config.toml
arch = "resnet"
model = "multi-label image tagger"
dataset = "regions of photos with short descriptions (Visual Genome)"
train_examples = 203450
image_size = 24
crop_scale_min = 1
horizontal_flip = true
translate = 0.06
norm = "batchnorm"
activation = "mish"
depths = [4, 4, 4, 4]
kernel_size = 3
stem = "deep"
avg_pool_shortcut = true
widths = [48, 80, 144, 256]
num_labels = 300
init = "xavier_uniform"
residual_init = "scaled_by_depth"
optimizer = "adamw"
lr = 0.0015
beta1 = 0.8
beta2 = 0.95
eps = 1e-08
ema_decay = 0.995
magnitude_pruning = 0.7
steps = 24200
batch_size = 64
epochs = 7.6
lr_schedule = "linear"
final_lr_fraction = 0
warmup_steps = 2420
weight_decay = 0.05
Rows from block 6 of a small multi-label image tagger, named by matrix and row number. Rows with one number belong to one channel. Each number is 500 + 50 x the weight over its row's rms, rounded and kept within 0 to 999. All counts start at 0. Numbers have three digits each.
After each channel's rows are labels from the 100 images, of 14976, where the channel reaches its highest value: "responds to" is what is common among them. Only what is clearly more common there than usual is listed. The data: regions of photos with short descriptions (Visual Genome). In brackets: how many of the 100, against the usual share in percent.
# convs0: first 3x3 conv (model.blocks.6.convs.0.weight, 80x80x3x3, each kernel summed), inputs 0-79
# convs1: second 3x3 conv (model.blocks.6.convs.1.weight, 80x80x3x3, transposed, each kernel summed), outputs 0-79

convs0.65:540629523530512491518497525500500516511508479514409515487552522578530470522477607492500237557523455464507469526515489523444531516493505500440562517527465490500564500588531560500407459500469490500482464500500496562505554439503608520507516519
convs1.65:448500487500500445484454508465500510500541504424432468486449499406450454500449490494483432474424491495499503550527333526500441480474401500541447451494430474453513500473498481493566650450490482567525424381534500486466468401484477473474430404
responds to: text has "sign" (37 vs 2.1); text has "red" (32 vs 4.3)

convs0.68:441511532411484570463381512443564500500564472483437441483464425482433478551501338477505468484505532503482511442497500517543370464469408532493500446546521500498536441469538527467504543522480446500521470498516456440461484475500522500500312452
convs1.68:510500474469427490467542529664497547500513479527512527383450522449501615461574414471440507540447464543474478500529406450483558479488398526465598500521560477624560521497490493470506449411469543444452514435500523527485481436500540440500500517
responds to: text has "man" (30 vs 8.1)

convs0.67:463468500486557528563500507541500530529500493452438517500544408587494523558410466511500519396497500499500614527517587487450548541500507580557547500462548517515490525438517519456646436436496480506466578439556500523496527613464362500420529513
convs1.67:525548484465506328503500523453539448493500519500517500474500591475423439382469509480500455447513375518451346500493509534505518476500593500379530449518449500509517483500451546477544500493555483592504485463471624500503512463482500439455500500
responds to: text has "man" (27 vs 8.1)

convs0.29:444479465424462651500464479481472537523500397425517540417500459547406500519556438500503389479471514500494500417508458443537506558500500461500523442483487519502449468303488500411492466486420451521571490440483500474500500505470455532446473489
convs1.29:494576440500424484490516509500535447500459500560541505407450514452327575500500555491474538500519371541476462559523505500500497431464482500418609486471517472552514458444463449445456415458546428608451464500493566536509531500513569548554480475
responds to: text has "man" (27 vs 8.1)

convs0.76:504400504443462504464537475541592487512494461481559410504405513437469458500477403512470433510500494496500517426513525500523443388403480500441415339528493500391511460484483501447480525545500517397537537489502456453454447487478475535500413440
convs1.76:462521539545512525560500500525473500548512511402490569497466443585515478410527489480500633593485396551561546588558488456456438518554450488517545527500603430500457510552558559609464459518484557543586473480483466532482570473484500556443500573
responds to: text has "man" (30 vs 8.1)

convs0.1:487466500528428558535498450436501497487389462548407550457583447551578466605541488527507458522448509500518584500586500470500558582652490490546471500500500548454558481511504426472519445500500547533454524500482540397532517572542513545406481423
convs1.1:586529476474490389515491523413487500500525520500477525500500524367479500483442542470553455551564500500500438481545500589525522462500615500521442519598457500494500500455544473459647552538532517587429367417539570536552500463533500494481482466
responds to: text has "man" (29 vs 8.1)

convs0.14:456505498373377500500556526452551474524464328490407482430496505528433479517528421464445430543466470515440519531484500499500444434448483500500483393482572540478559435484488487487367549489508482467555534500478478484487500441436500542570481521
convs1.14:473479465442541449500500402559485450524503488434517518468590477487455516500472546510567604474500489459455537577484523420500523468560500500536564394511519284497437451596464466515546500507462500529500521571473479500453546444542480531456491590
responds to: text has "man" (34 vs 8.1)

convs0.9:455450500500502494535481407480507460518463410496466588482520328446633432512436472493490442478518519416524533440496515486500521476579484430550481535523471525491484500570474554529395504427525551469471426522575407434523431435470500491524486537
convs1.9:481531470493499540519658562516481486475500532600454517612519465464468525476416513585490500538506482463612500541500395535559451500508515478500387608500469491467500395509516469476560516500525564578490466483500460580545500381464494514485460500
responds to: text has "man" (30 vs 8.1)

convs0.28:519434500500402498481492517430510451498500384478496497539422407456478454491479480481439394500552472487455534468515562437444464572467467508468510359481490500458467559474485555399460483586398489445435490457545429476426506500430470467500428444
convs1.28:500500495446494474544468500523416453549477529512500540451519462535565493445538500500474574652500500509552550493500467460500435500577405543499500509500434500501490623500528500631488460456492505539546477476500652500361500465493518547454450589
responds to: text has "man" (36 vs 8.1)

convs0.43:417398500500440466525361485380500500546545498491461546505517365446551412509342425478516500485491474488500541487508471451481464533551394470500474500513506500512458561487500542524500458500453580407466393518509492528476494518533500460530494455
convs1.43:453562429470481399562373535486500427426484500495512491490473586533550521579412519488473500494534504544519530388487515515431500532477483454439497495479373478416500576492487455489452526469500511531475507399500500438520454415437531567513374509
responds to: text has "man" (28 vs 8.1)