From a checkpoint of a small multi-label image tagger: 6.63M parameters, depths [4, 4, 4, 4].
Rows from block 13 of a small multi-label image tagger, named by matrix and row number. Rows with one number belong to one channel. Each number is 200 + 30 x the weight over its row's rms, rounded and kept within 0 to 999. All counts start at 0. After the name is the row's rms in percent of the matrix's.
After each channel's rows are labels from the 100 images, of 14976, where the channel reaches its highest value: "top examples" is what is common among them. Only what is clearly more common there than usual is listed. The data: regions of photos with short descriptions (Visual Genome). In brackets: how many of the 100, against the usual share in percent.
# convs0: first 3x3 conv (model.blocks.13.convs.0.weight, 256x256x3x3, each kernel summed), inputs 64-127
# convs1: second 3x3 conv (model.blocks.13.convs.1.weight, 256x256x3x3, transposed, each kernel summed), outputs 64-127

convs0.137,097,166,209,156,200,223,200,200,183,219,169,200,198,210,161,157,194,232,187,172,178,183,182,200,181,164,200,176,194,209,157,214,183,218,177,190,186,140,166,177,160,152,153,160,248,190,195,200,165,162,117,175,181,157,164,165,202,163,192,193,219,200,195,157,193
convs1.137,098,194,207,190,184,205,176,203,202,190,276,200,237,200,200,194,182,289,150,235,232,181,239,228,179,206,200,205,200,191,179,156,190,188,292,194,194,200,174,184,151,165,191,208,165,168,183,196,142,168,192,166,200,171,170,209,104,162,227,218,278,206,204,200,200
top examples: text has "white" (29 vs 11.6)

convs0.193,113,200,223,209,200,221,240,189,221,213,200,204,234,200,218,193,207,228,329,200,192,234,254,200,236,236,245,202,220,200,200,229,219,198,200,233,219,200,241,200,252,248,255,189,211,163,254,254,205,220,215,201,226,255,238,209,204,256,214,236,206,209,218,200,200
convs1.193,094,171,177,200,191,240,194,194,171,193,196,182,144,198,177,243,210,148,191,209,160,200,196,186,185,196,200,184,189,200,205,179,245,200,231,189,184,188,200,217,200,169,195,200,196,200,212,213,200,200,248,193,185,196,190,236,181,162,179,222,206,200,189,164,200
top examples: text has "train" (32 vs 1.7)

convs0.144,098,175,193,119,200,262,191,189,172,222,188,172,205,212,205,137,195,205,124,165,187,185,176,185,97,182,196,215,144,181,208,190,107,213,200,198,188,173,124,194,157,184,200,168,218,200,195,200,192,187,150,199,166,159,183,173,186,170,198,184,139,223,175,119,211
convs1.144,093,116,211,200,152,222,169,211,195,183,190,200,232,188,241,214,162,223,204,206,205,192,200,210,146,190,200,226,200,168,200,195,175,190,204,184,217,243,200,168,210,186,206,176,177,200,200,177,184,88,199,183,181,200,228,184,200,127,183,213,200,194,271,157,199
top examples: text has "shirt" (25 vs 2.9)

convs0.131,103,189,200,214,208,266,120,157,211,237,224,159,199,152,200,258,273,204,185,200,118,193,190,177,192,183,185,215,132,185,293,235,176,263,180,220,191,200,140,169,208,192,196,200,217,228,200,184,190,224,196,285,197,178,193,191,176,179,213,175,170,255,194,200,192
convs1.131,096,200,218,221,185,226,172,211,189,144,194,182,165,137,209,212,200,182,200,49,191,167,222,206,126,214,217,193,173,200,206,200,214,235,219,225,202,180,232,181,186,182,190,200,224,200,193,188,170,192,174,259,200,203,182,173,203,213,263,203,202,206,200,184,200
top examples: text has "sign" (46 vs 2.1); text has "white" (35 vs 11.6); text has "red" (29 vs 4.3); text has "stop" (26 vs 0.4)

convs0.130,108,194,175,200,185,209,156,186,173,169,189,206,178,194,193,213,231,212,251,200,200,236,262,217,243,200,200,217,162,200,180,174,200,200,200,200,227,146,206,154,200,231,206,193,231,204,183,181,169,207,238,211,239,198,207,193,188,229,186,240,200,190,241,200,246
convs1.130,092,200,200,208,223,218,187,215,186,200,191,61,188,185,200,174,200,221,200,200,197,193,214,172,162,200,227,232,192,200,180,200,194,214,212,179,200,224,203,193,200,127,192,216,190,182,213,194,186,200,245,226,191,200,200,221,191,228,200,247,254,222,211,233,245
top examples: text has "train" (32 vs 1.7); text has "bus" (30 vs 1.6)

convs0.19,134,190,206,178,208,147,200,181,220,228,208,177,201,199,207,192,239,187,152,200,222,249,202,200,217,152,203,205,183,227,162,200,179,212,224,133,200,200,200,164,205,194,251,160,206,200,200,195,200,200,212,164,200,213,146,200,200,208,234,223,215,206,183,165,197
convs1.19,127,200,180,230,184,171,200,200,200,182,210,186,200,194,208,200,200,193,184,200,202,200,200,200,220,106,185,200,200,200,154,118,232,149,221,200,222,200,174,181,206,200,185,207,235,200,213,217,191,215,231,174,191,216,167,200,212,215,200,200,234,151,157,191,180
top examples: text has "sign" (25 vs 2.1)

convs0.41,123,213,191,200,165,192,176,175,218,283,205,233,189,192,185,111,209,200,205,200,188,206,223,181,275,166,211,200,189,204,200,216,187,228,202,212,189,224,236,200,200,200,218,200,211,211,217,200,208,205,107,186,217,200,200,202,200,200,213,213,232,205,200,123,148
convs1.41,103,91,174,192,172,192,187,200,237,179,201,170,163,230,195,212,194,194,145,221,200,213,209,200,208,200,196,135,200,184,144,200,189,200,250,146,180,206,191,212,200,193,207,197,200,247,141,161,184,187,200,193,141,185,200,200,166,200,237,190,200,194,159,200,200
top examples: text has "sign" (25 vs 2.1)

convs0.206,102,218,187,189,194,131,200,231,240,206,248,273,156,132,195,186,235,200,214,209,200,280,202,239,230,174,235,178,193,229,200,185,192,200,210,164,225,237,246,200,256,250,243,206,222,164,200,187,149,238,200,160,209,215,195,221,200,243,230,192,153,210,196,132,227
convs1.206,101,174,200,167,200,223,187,182,200,48,139,179,174,168,152,192,173,200,215,228,200,257,199,187,209,231,194,140,192,200,188,221,215,177,251,222,224,206,158,176,222,209,200,259,200,198,209,200,179,212,235,188,150,218,180,200,200,200,230,165,220,191,132,162,200
top examples: text has "sign" (27 vs 2.1)

convs0.25,091,180,179,143,195,206,237,210,200,203,211,207,218,248,215,202,200,227,256,191,167,148,192,191,137,151,221,249,212,211,224,137,205,247,177,216,179,165,216,182,209,193,177,200,228,200,172,211,201,231,251,208,177,200,200,196,205,238,230,195,162,256,225,122,211
convs1.25,099,186,181,176,200,200,194,173,192,210,224,191,206,207,215,193,181,236,239,200,208,153,200,186,171,97,208,220,267,206,232,200,192,225,227,259,221,223,119,197,207,175,139,200,190,132,189,225,137,175,200,200,194,200,200,200,129,210,156,131,214,200,208,187,177
top examples: text has "white" (30 vs 11.6)

convs0.24,091,167,221,206,182,200,228,200,200,212,144,148,199,241,222,118,190,200,179,174,135,198,193,190,228,229,175,179,219,216,220,182,171,203,207,216,212,205,173,145,209,195,216,164,239,200,185,216,190,187,200,203,168,191,150,167,195,200,200,186,219,215,186,196,184
convs1.24,099,213,224,147,116,114,198,235,200,200,153,212,252,203,179,208,144,179,200,167,182,167,196,286,156,230,185,195,216,200,207,113,205,178,280,138,222,200,246,200,117,245,188,200,196,179,200,195,204,227,185,200,200,183,205,168,200,186,200,169,175,215,196,189,200
top examples: text has "zebra" (26 vs 0.6)

convs0.30,174,176,211,200,179,180,174,155,217,200,160,186,187,193,183,189,95,168,123,200,186,215,204,200,166,174,188,200,214,200,132,199,222,200,165,208,192,200,171,180,179,198,135,214,196,178,110,200,197,196,162,185,206,179,194,160,174,123,195,187,208,183,200,219,198
convs1.30,128,131,266,200,210,184,229,200,220,189,200,193,192,200,168,255,194,260,132,212,186,219,114,210,200,200,247,214,177,195,114,134,167,175,223,224,214,223,200,200,200,197,149,255,200,187,216,206,200,253,200,200,154,210,200,200,200,191,247,173,252,200,203,213,260
top examples: text has "tennis" (32 vs 1); text has "man" (25 vs 8.1)

convs0.190,090,199,181,192,187,206,170,207,158,147,154,202,200,178,188,141,160,174,189,124,137,179,254,170,158,179,200,92,189,172,158,154,218,177,207,200,200,200,232,174,193,185,192,172,210,188,179,200,195,194,213,172,218,152,156,186,181,169,179,181,184,200,190,110,200
convs1.190,097,169,189,207,208,242,205,204,181,134,213,192,189,261,232,183,165,250,212,209,197,199,192,178,189,210,197,189,230,200,200,201,152,217,172,188,205,221,203,226,205,212,213,151,213,192,206,186,178,133,179,200,202,200,223,219,179,203,139,200,204,199,182,192,207
top examples: text has "train" (32 vs 1.7)

convs0.23,083,141,164,171,149,176,200,192,106,228,178,226,169,200,185,203,180,202,179,176,200,200,187,214,123,200,196,194,175,121,221,194,200,227,211,200,142,193,200,235,184,184,200,179,154,196,194,193,184,223,200,185,196,174,200,161,200,177,161,227,171,182,232,191,184
convs1.23,102,195,229,182,211,210,200,175,200,200,200,200,245,203,168,181,209,212,191,223,169,182,188,118,200,232,178,172,206,190,180,208,191,200,158,176,137,194,231,191,188,153,235,200,233,214,205,257,261,112,224,207,200,200,249,186,169,192,181,152,164,154,200,180,195
top examples: text has "man" (29 vs 8.1)

convs0.95,082,224,212,200,157,164,192,192,117,164,179,235,194,206,229,181,105,186,167,182,178,162,210,152,170,215,171,188,190,218,146,160,249,229,141,164,180,148,190,182,226,236,121,187,168,200,228,179,170,171,182,200,193,209,214,167,177,206,188,220,188,192,226,153,187
convs1.95,092,166,200,200,191,231,200,209,220,200,208,230,187,210,207,200,177,214,204,200,200,144,165,200,213,142,168,162,245,167,157,165,239,237,205,185,214,225,212,171,189,218,113,191,203,244,209,205,171,181,209,205,200,216,266,201,175,188,183,215,227,236,235,181,212
top examples: text has "sky" (35 vs 1.8); text has "white" (30 vs 11.6); text has "clouds" (25 vs 0.7)

convs0.224,127,191,241,208,234,232,201,192,148,218,203,194,200,206,208,178,200,193,260,200,223,200,182,194,263,224,192,180,249,218,214,229,182,195,202,302,200,204,183,178,200,197,200,200,204,200,200,193,172,179,200,197,149,210,168,200,238,202,170,205,226,165,181,200,190
convs1.224,121,159,218,204,225,177,208,210,212,190,112,215,231,191,202,208,187,209,196,200,200,172,130,141,151,200,211,234,207,200,173,179,207,180,272,213,200,200,199,189,152,200,200,195,200,164,198,170,174,224,189,153,162,200,129,200,209,196,171,200,203,197,177,217,198
top examples: text has "sheep" (30 vs 0.6)

convs0.152,078,163,133,217,205,210,185,213,210,198,183,161,200,159,171,204,200,207,157,148,141,179,179,178,155,205,200,193,192,189,177,239,142,240,174,195,199,205,193,203,190,164,184,199,220,193,185,200,213,147,172,248,197,190,175,184,188,173,165,222,189,204,171,196,185
convs1.152,079,160,200,208,188,214,155,187,162,220,255,259,251,217,243,200,200,212,241,191,200,204,250,200,225,200,200,152,200,197,205,255,194,208,241,107,219,200,182,187,192,205,200,174,200,200,195,196,195,195,193,220,208,168,242,200,161,119,189,183,215,240,198,212,181
top examples: text has "shirt" (27 vs 2.9)

convs0.124,126,164,200,191,200,195,200,200,223,184,188,193,246,200,260,215,200,204,241,214,207,207,211,200,112,200,196,200,194,200,201,233,256,208,200,221,222,195,200,166,231,200,144,214,216,206,200,218,217,205,224,195,200,218,197,196,133,235,103,168,106,193,197,194,200
convs1.124,110,200,205,191,137,200,200,168,196,175,163,218,206,269,173,137,160,205,241,200,175,169,210,200,151,200,206,166,196,236,200,156,240,200,217,279,205,235,200,220,200,189,192,200,238,244,200,200,116,199,220,97,171,186,221,236,195,183,194,175,234,122,182,197,189
top examples: text has "man" (29 vs 8.1)

convs0.250,113,188,124,135,183,221,189,218,143,220,200,186,212,208,203,217,186,229,190,155,175,206,201,208,78,190,225,216,180,171,193,211,134,171,216,182,194,186,161,200,216,195,163,79,203,200,215,191,205,216,188,206,200,198,192,174,179,183,175,188,156,213,197,106,196
convs1.250,088,182,186,177,242,205,200,209,191,190,242,189,193,133,246,197,183,268,218,276,192,185,217,143,175,259,204,264,255,195,200,198,215,203,229,177,212,223,152,200,213,217,245,207,200,241,212,189,178,193,226,224,185,216,213,200,209,165,193,200,264,210,212,209,206
top examples: text has "train" (43 vs 1.7)

convs0.254,135,179,208,218,200,228,200,197,173,200,201,200,200,252,194,200,200,205,209,215,180,200,200,185,241,178,200,125,187,209,200,211,172,186,163,200,200,200,148,171,145,211,200,186,121,223,178,152,176,176,180,236,157,194,188,255,191,218,219,160,212,205,190,200,177
convs1.254,108,209,244,239,222,186,197,190,200,219,197,161,200,195,200,185,211,238,175,200,195,200,186,155,150,250,200,207,200,200,177,190,223,114,209,200,200,200,200,215,161,185,243,200,187,222,200,197,186,167,180,138,200,173,200,200,200,207,200,200,251,186,168,195,185
top examples: text has "elephant" (29 vs 1.3)

convs0.230,104,200,211,213,200,220,75,137,210,240,213,146,139,188,218,220,212,195,158,209,188,219,182,225,225,169,200,227,164,166,200,210,155,226,180,206,216,200,184,146,164,199,200,200,200,192,155,245,188,200,142,216,221,166,200,200,184,197,236,205,222,210,200,200,219
convs1.230,089,157,223,198,168,176,200,218,190,120,200,191,151,148,191,200,200,139,212,128,165,183,263,203,138,206,200,182,166,177,200,195,190,204,238,200,217,209,248,200,230,154,200,213,200,173,231,200,188,147,187,214,184,241,185,215,184,215,227,200,210,167,200,200,193
top examples: text has "sign" (31 vs 2.1)

convs0.39,128,211,197,200,252,180,252,200,152,275,237,227,191,200,242,198,218,145,207,185,200,141,174,198,141,207,200,230,236,104,255,200,173,209,190,148,191,200,248,200,216,209,162,205,200,211,200,207,200,203,220,230,158,248,166,189,224,132,145,195,164,148,171,193,200
convs1.39,114,134,221,188,212,165,274,203,200,271,212,185,184,200,264,200,185,205,200,225,195,157,207,218,188,211,200,200,204,194,238,181,176,193,200,146,211,210,225,170,200,220,209,220,283,229,200,233,192,183,200,195,184,204,230,222,200,206,195,170,200,198,202,216,235
top examples: text has "plate" (27 vs 1.8)

convs0.187,082,204,200,253,200,191,119,189,237,222,176,200,186,190,207,205,202,238,196,193,183,213,202,183,200,187,175,208,152,152,203,178,192,245,201,153,160,187,203,216,197,162,241,181,200,181,194,158,205,168,218,181,174,146,195,142,156,209,174,218,190,224,198,184,197
convs1.187,095,200,187,171,188,220,185,178,238,178,301,201,207,188,202,164,162,202,193,193,231,237,194,138,228,188,211,181,200,254,134,188,200,193,176,200,207,200,223,236,158,208,200,196,166,201,200,200,191,168,267,180,196,182,226,182,198,192,227,241,268,195,192,200,180
top examples: text has "sign" (42 vs 2.1); text has "white" (28 vs 11.6)

convs0.20,107,207,152,200,200,246,148,205,200,165,218,196,189,190,200,209,252,207,200,243,207,175,242,234,215,228,200,215,131,200,220,200,188,184,186,200,236,213,210,200,183,200,200,210,168,224,158,163,195,217,238,233,197,124,245,209,200,257,200,214,185,200,219,161,207
convs1.20,080,183,230,182,188,229,170,200,203,235,213,200,180,194,215,204,200,186,167,164,214,164,200,200,170,185,206,180,129,119,182,211,197,227,200,200,212,207,155,200,200,200,196,195,200,176,207,200,67,144,144,200,155,200,193,189,171,200,207,200,247,205,211,229,195
top examples: text has "elephant" (25 vs 1.3)

convs0.87,072,200,200,245,162,254,190,197,155,122,172,163,210,200,149,151,194,184,200,210,119,183,227,170,219,230,196,152,147,235,232,192,239,167,208,184,200,177,222,173,228,162,227,214,215,190,186,217,210,186,202,217,127,199,209,225,167,215,184,241,164,193,184,110,160
convs1.87,092,239,205,208,181,282,203,186,259,152,234,203,200,234,190,179,129,185,205,281,136,168,177,193,193,155,192,210,216,236,158,155,200,206,154,193,221,176,213,168,190,146,208,148,200,171,208,222,191,146,182,185,181,199,218,197,192,243,159,230,188,192,206,187,251
top examples: text has "train" (42 vs 1.7)

convs0.225,077,161,169,190,217,185,154,176,183,176,106,157,180,213,187,191,212,187,154,200,152,171,192,241,174,177,170,182,133,217,225,189,170,226,176,184,196,179,183,170,195,173,173,167,184,183,194,200,167,184,201,186,185,212,202,168,188,200,222,223,183,185,197,149,133
convs1.225,081,200,205,202,241,282,193,204,204,215,182,174,186,181,192,219,181,271,237,200,180,200,149,187,265,200,191,220,208,206,195,211,175,219,222,226,204,280,187,182,195,156,171,235,216,157,169,184,205,198,221,223,189,222,200,210,201,189,200,213,225,194,164,167,123
top examples: text has "shirt" (26 vs 2.9)

convs0.167,109,203,200,236,217,136,209,200,200,174,183,224,187,200,208,170,203,191,187,223,200,204,149,206,174,200,218,196,193,206,227,209,151,213,198,200,172,180,189,186,183,186,178,269,208,176,182,200,187,173,200,98,162,200,250,181,200,169,148,263,193,186,178,182,135
convs1.167,110,150,204,211,231,200,200,228,174,211,186,200,200,220,199,187,210,183,282,200,200,191,193,200,210,234,200,228,194,205,200,188,164,190,174,259,174,178,197,175,214,137,151,212,203,168,206,183,195,172,200,194,179,227,190,245,177,199,169,200,212,228,229,200,193
top examples: text has "water" (29 vs 1.6)

convs0.194,092,197,204,194,236,212,159,161,195,194,95,214,217,251,258,232,249,183,155,154,197,215,207,243,229,177,190,148,187,175,169,265,158,171,187,166,210,222,143,200,167,222,249,187,199,195,198,211,243,208,189,247,214,168,207,179,178,200,200,189,149,200,212,248,200
convs1.194,095,194,183,200,200,213,111,200,129,208,181,200,204,177,162,223,211,191,194,259,202,220,205,210,135,316,234,208,140,172,214,177,215,246,196,195,206,204,200,232,205,199,183,261,89,195,200,178,182,206,178,200,200,163,191,207,192,209,227,172,225,209,230,234,181
top examples: text has "man" (35 vs 8.1)

convs0.65,152,197,184,200,225,191,133,155,200,200,195,161,200,207,202,195,214,199,134,200,203,204,225,204,212,148,198,211,188,205,184,211,191,195,192,110,200,221,183,189,200,191,215,181,187,200,178,142,202,200,200,200,200,170,185,200,185,200,214,211,221,196,200,214,189
convs1.65,111,188,207,211,217,154,200,222,203,171,192,207,171,172,248,200,200,189,153,207,200,200,176,200,215,178,200,200,203,187,160,205,227,170,206,181,219,200,184,200,206,250,200,204,117,200,202,161,200,261,202,200,200,186,141,204,207,200,200,200,224,200,200,200,200
top examples: text has "snow" (28 vs 1.4)

convs0.82,117,191,148,200,208,241,97,171,175,175,172,200,189,200,226,222,211,165,206,189,173,180,208,209,164,215,209,180,148,169,200,200,192,149,175,170,211,209,200,192,196,205,162,191,200,185,177,180,216,221,205,225,231,173,169,214,221,109,171,200,211,195,200,185,223
convs1.82,096,192,193,200,213,200,199,200,117,169,182,140,187,255,206,183,194,200,191,210,161,168,220,179,207,197,200,229,171,200,230,200,164,163,207,124,202,175,252,227,231,193,194,207,200,191,201,209,240,224,196,241,211,183,231,218,247,209,205,200,200,200,200,207,265
top examples: text has "train" (36 vs 1.7); text has "bus" (31 vs 1.6)

convs0.37,126,200,208,200,202,194,200,192,143,200,238,200,192,211,219,190,200,212,216,172,173,193,128,231,227,263,195,266,208,210,203,237,200,188,216,169,208,194,189,212,196,200,227,200,218,208,191,200,193,246,218,217,189,200,200,200,200,200,158,200,188,194,196,195,206
convs1.37,114,123,219,189,236,218,252,224,183,192,200,192,209,197,213,224,181,260,106,213,212,129,178,200,192,252,209,200,205,111,204,129,200,183,195,208,183,200,200,136,157,185,195,233,204,193,144,109,172,200,200,182,200,143,207,232,200,202,180,192,272,185,157,200,216
top examples: text has "pizza" (31 vs 0.9)

convs0.242,099,166,204,143,161,223,209,186,157,160,138,229,193,233,187,147,176,174,161,152,185,188,149,186,153,269,200,192,200,200,191,190,164,261,200,221,200,186,178,169,212,194,171,158,268,145,167,200,151,180,185,194,200,183,200,171,207,192,198,211,170,206,163,198,180
convs1.242,100,103,219,140,200,200,154,233,182,208,132,232,223,195,192,185,195,222,191,200,147,217,204,170,200,223,216,193,197,173,195,193,198,230,239,219,205,200,172,162,204,196,245,186,172,212,200,186,200,179,204,91,251,199,232,205,128,190,209,200,209,180,158,185,213
top examples: text has "shirt" (32 vs 2.9); text has "man" (31 vs 8.1)

convs0.150,112,172,187,185,200,141,207,228,200,148,155,134,200,200,225,247,209,194,200,189,200,207,200,182,191,205,192,230,128,218,240,200,215,200,200,177,200,198,149,204,145,206,142,200,168,200,220,135,200,245,217,210,200,170,187,239,152,175,109,185,191,211,200,180,212
convs1.150,115,185,200,232,200,200,179,210,281,200,170,202,233,262,298,139,166,189,197,198,97,110,146,194,124,186,239,200,200,220,184,172,207,210,175,204,234,257,195,176,241,192,185,200,200,229,256,195,215,195,200,165,120,192,206,222,168,163,195,152,232,180,192,203,200
top examples: text has "man" (31 vs 8.1)

convs0.186,117,158,181,192,196,245,190,210,235,181,168,155,211,158,203,200,192,167,186,168,212,207,187,161,175,200,111,133,240,200,162,207,190,198,173,237,180,177,200,200,200,181,189,154,205,196,200,200,166,185,195,173,183,216,200,134,180,200,172,183,200,159,191,200,187
convs1.186,114,155,197,195,216,200,150,245,240,191,117,203,194,200,170,179,192,181,200,200,209,221,163,187,174,197,200,155,148,189,200,164,173,223,212,200,181,215,129,216,200,181,170,211,195,171,200,228,158,191,208,197,173,200,242,164,195,218,200,188,214,124,197,205,171
top examples: text has "shorts" (25 vs 0.5)

convs0.236,112,248,233,246,173,239,208,200,190,156,182,200,200,179,111,159,194,208,213,200,203,142,205,170,185,200,209,153,166,235,182,239,140,136,230,224,226,191,133,148,200,191,211,193,191,226,182,200,166,160,136,196,132,192,183,202,233,199,213,162,177,194,200,155,106
convs1.236,115,221,200,200,204,210,216,184,210,246,227,193,200,170,200,193,213,215,186,200,233,166,200,174,186,200,166,262,214,237,195,180,200,98,205,262,214,200,196,143,173,200,171,123,200,188,190,204,192,194,185,185,200,186,111,200,200,200,200,194,211,167,175,158,200
top examples: text has "elephant" (31 vs 1.3)

convs0.126,111,189,200,206,147,172,184,178,200,196,200,219,184,198,188,152,228,240,236,188,200,192,200,200,220,171,200,200,187,226,225,215,200,213,200,203,188,180,189,219,172,200,200,207,173,220,175,192,184,200,201,200,144,200,211,189,154,215,156,185,129,205,173,200,176
convs1.126,097,241,200,214,201,160,169,204,190,166,200,182,116,176,128,206,192,258,192,244,219,195,200,204,200,242,200,239,180,200,162,200,195,161,223,212,153,215,177,226,203,192,174,233,164,203,177,152,173,180,207,119,222,192,200,236,207,205,200,191,250,200,211,318,159
top examples: text has "horse" (29 vs 1.5)

convs0.38,117,200,141,203,199,200,126,194,194,191,215,210,152,185,200,222,222,239,230,200,200,210,231,209,209,186,185,200,129,185,201,196,174,196,179,223,198,188,200,168,185,227,200,221,213,200,152,158,185,231,277,204,224,140,207,181,200,209,171,253,200,186,231,187,215
convs1.38,092,99,196,200,222,256,166,212,193,208,196,133,122,200,229,144,200,221,200,212,200,161,200,165,157,200,220,220,179,190,200,227,190,218,200,200,202,230,200,184,200,200,150,239,176,183,200,209,163,200,233,200,171,200,207,241,188,227,200,200,283,249,228,241,209
top examples: text has "train" (27 vs 1.7)

convs0.176,073,244,185,200,173,199,200,179,218,187,174,199,206,187,172,200,235,200,194,200,175,194,200,200,206,200,204,181,208,196,213,207,229,190,141,193,242,212,215,193,200,154,136,212,177,220,188,229,213,96,178,211,213,187,180,171,213,137,159,192,214,190,196,205,98
convs1.176,091,221,157,181,169,247,185,207,164,165,170,200,200,208,179,215,158,210,223,217,194,205,225,208,187,252,208,193,233,200,239,240,152,215,200,172,223,200,212,210,225,188,191,229,204,177,203,164,176,200,209,208,211,207,207,270,198,117,200,171,186,197,160,210,203
top examples: text has "man" (47 vs 8.1); text has "shirt" (36 vs 2.9); text has "wearing" (30 vs 4.8)

convs0.139,072,187,176,219,183,149,183,212,185,165,192,191,170,193,180,178,177,215,189,195,200,200,209,193,145,200,186,177,188,181,243,223,214,179,175,207,209,212,197,215,211,139,179,174,191,234,181,200,177,108,172,194,202,200,205,167,173,186,113,163,148,208,170,149,151
convs1.139,071,227,222,200,203,225,198,148,136,186,192,220,259,252,266,185,190,207,242,213,205,232,212,187,217,241,220,184,205,176,215,200,183,166,190,163,216,176,253,244,187,161,211,157,248,195,137,184,183,160,181,191,239,190,207,222,182,176,210,76,195,200,165,209,205
top examples: text has "shirt" (42 vs 2.9); text has "man" (36 vs 8.1)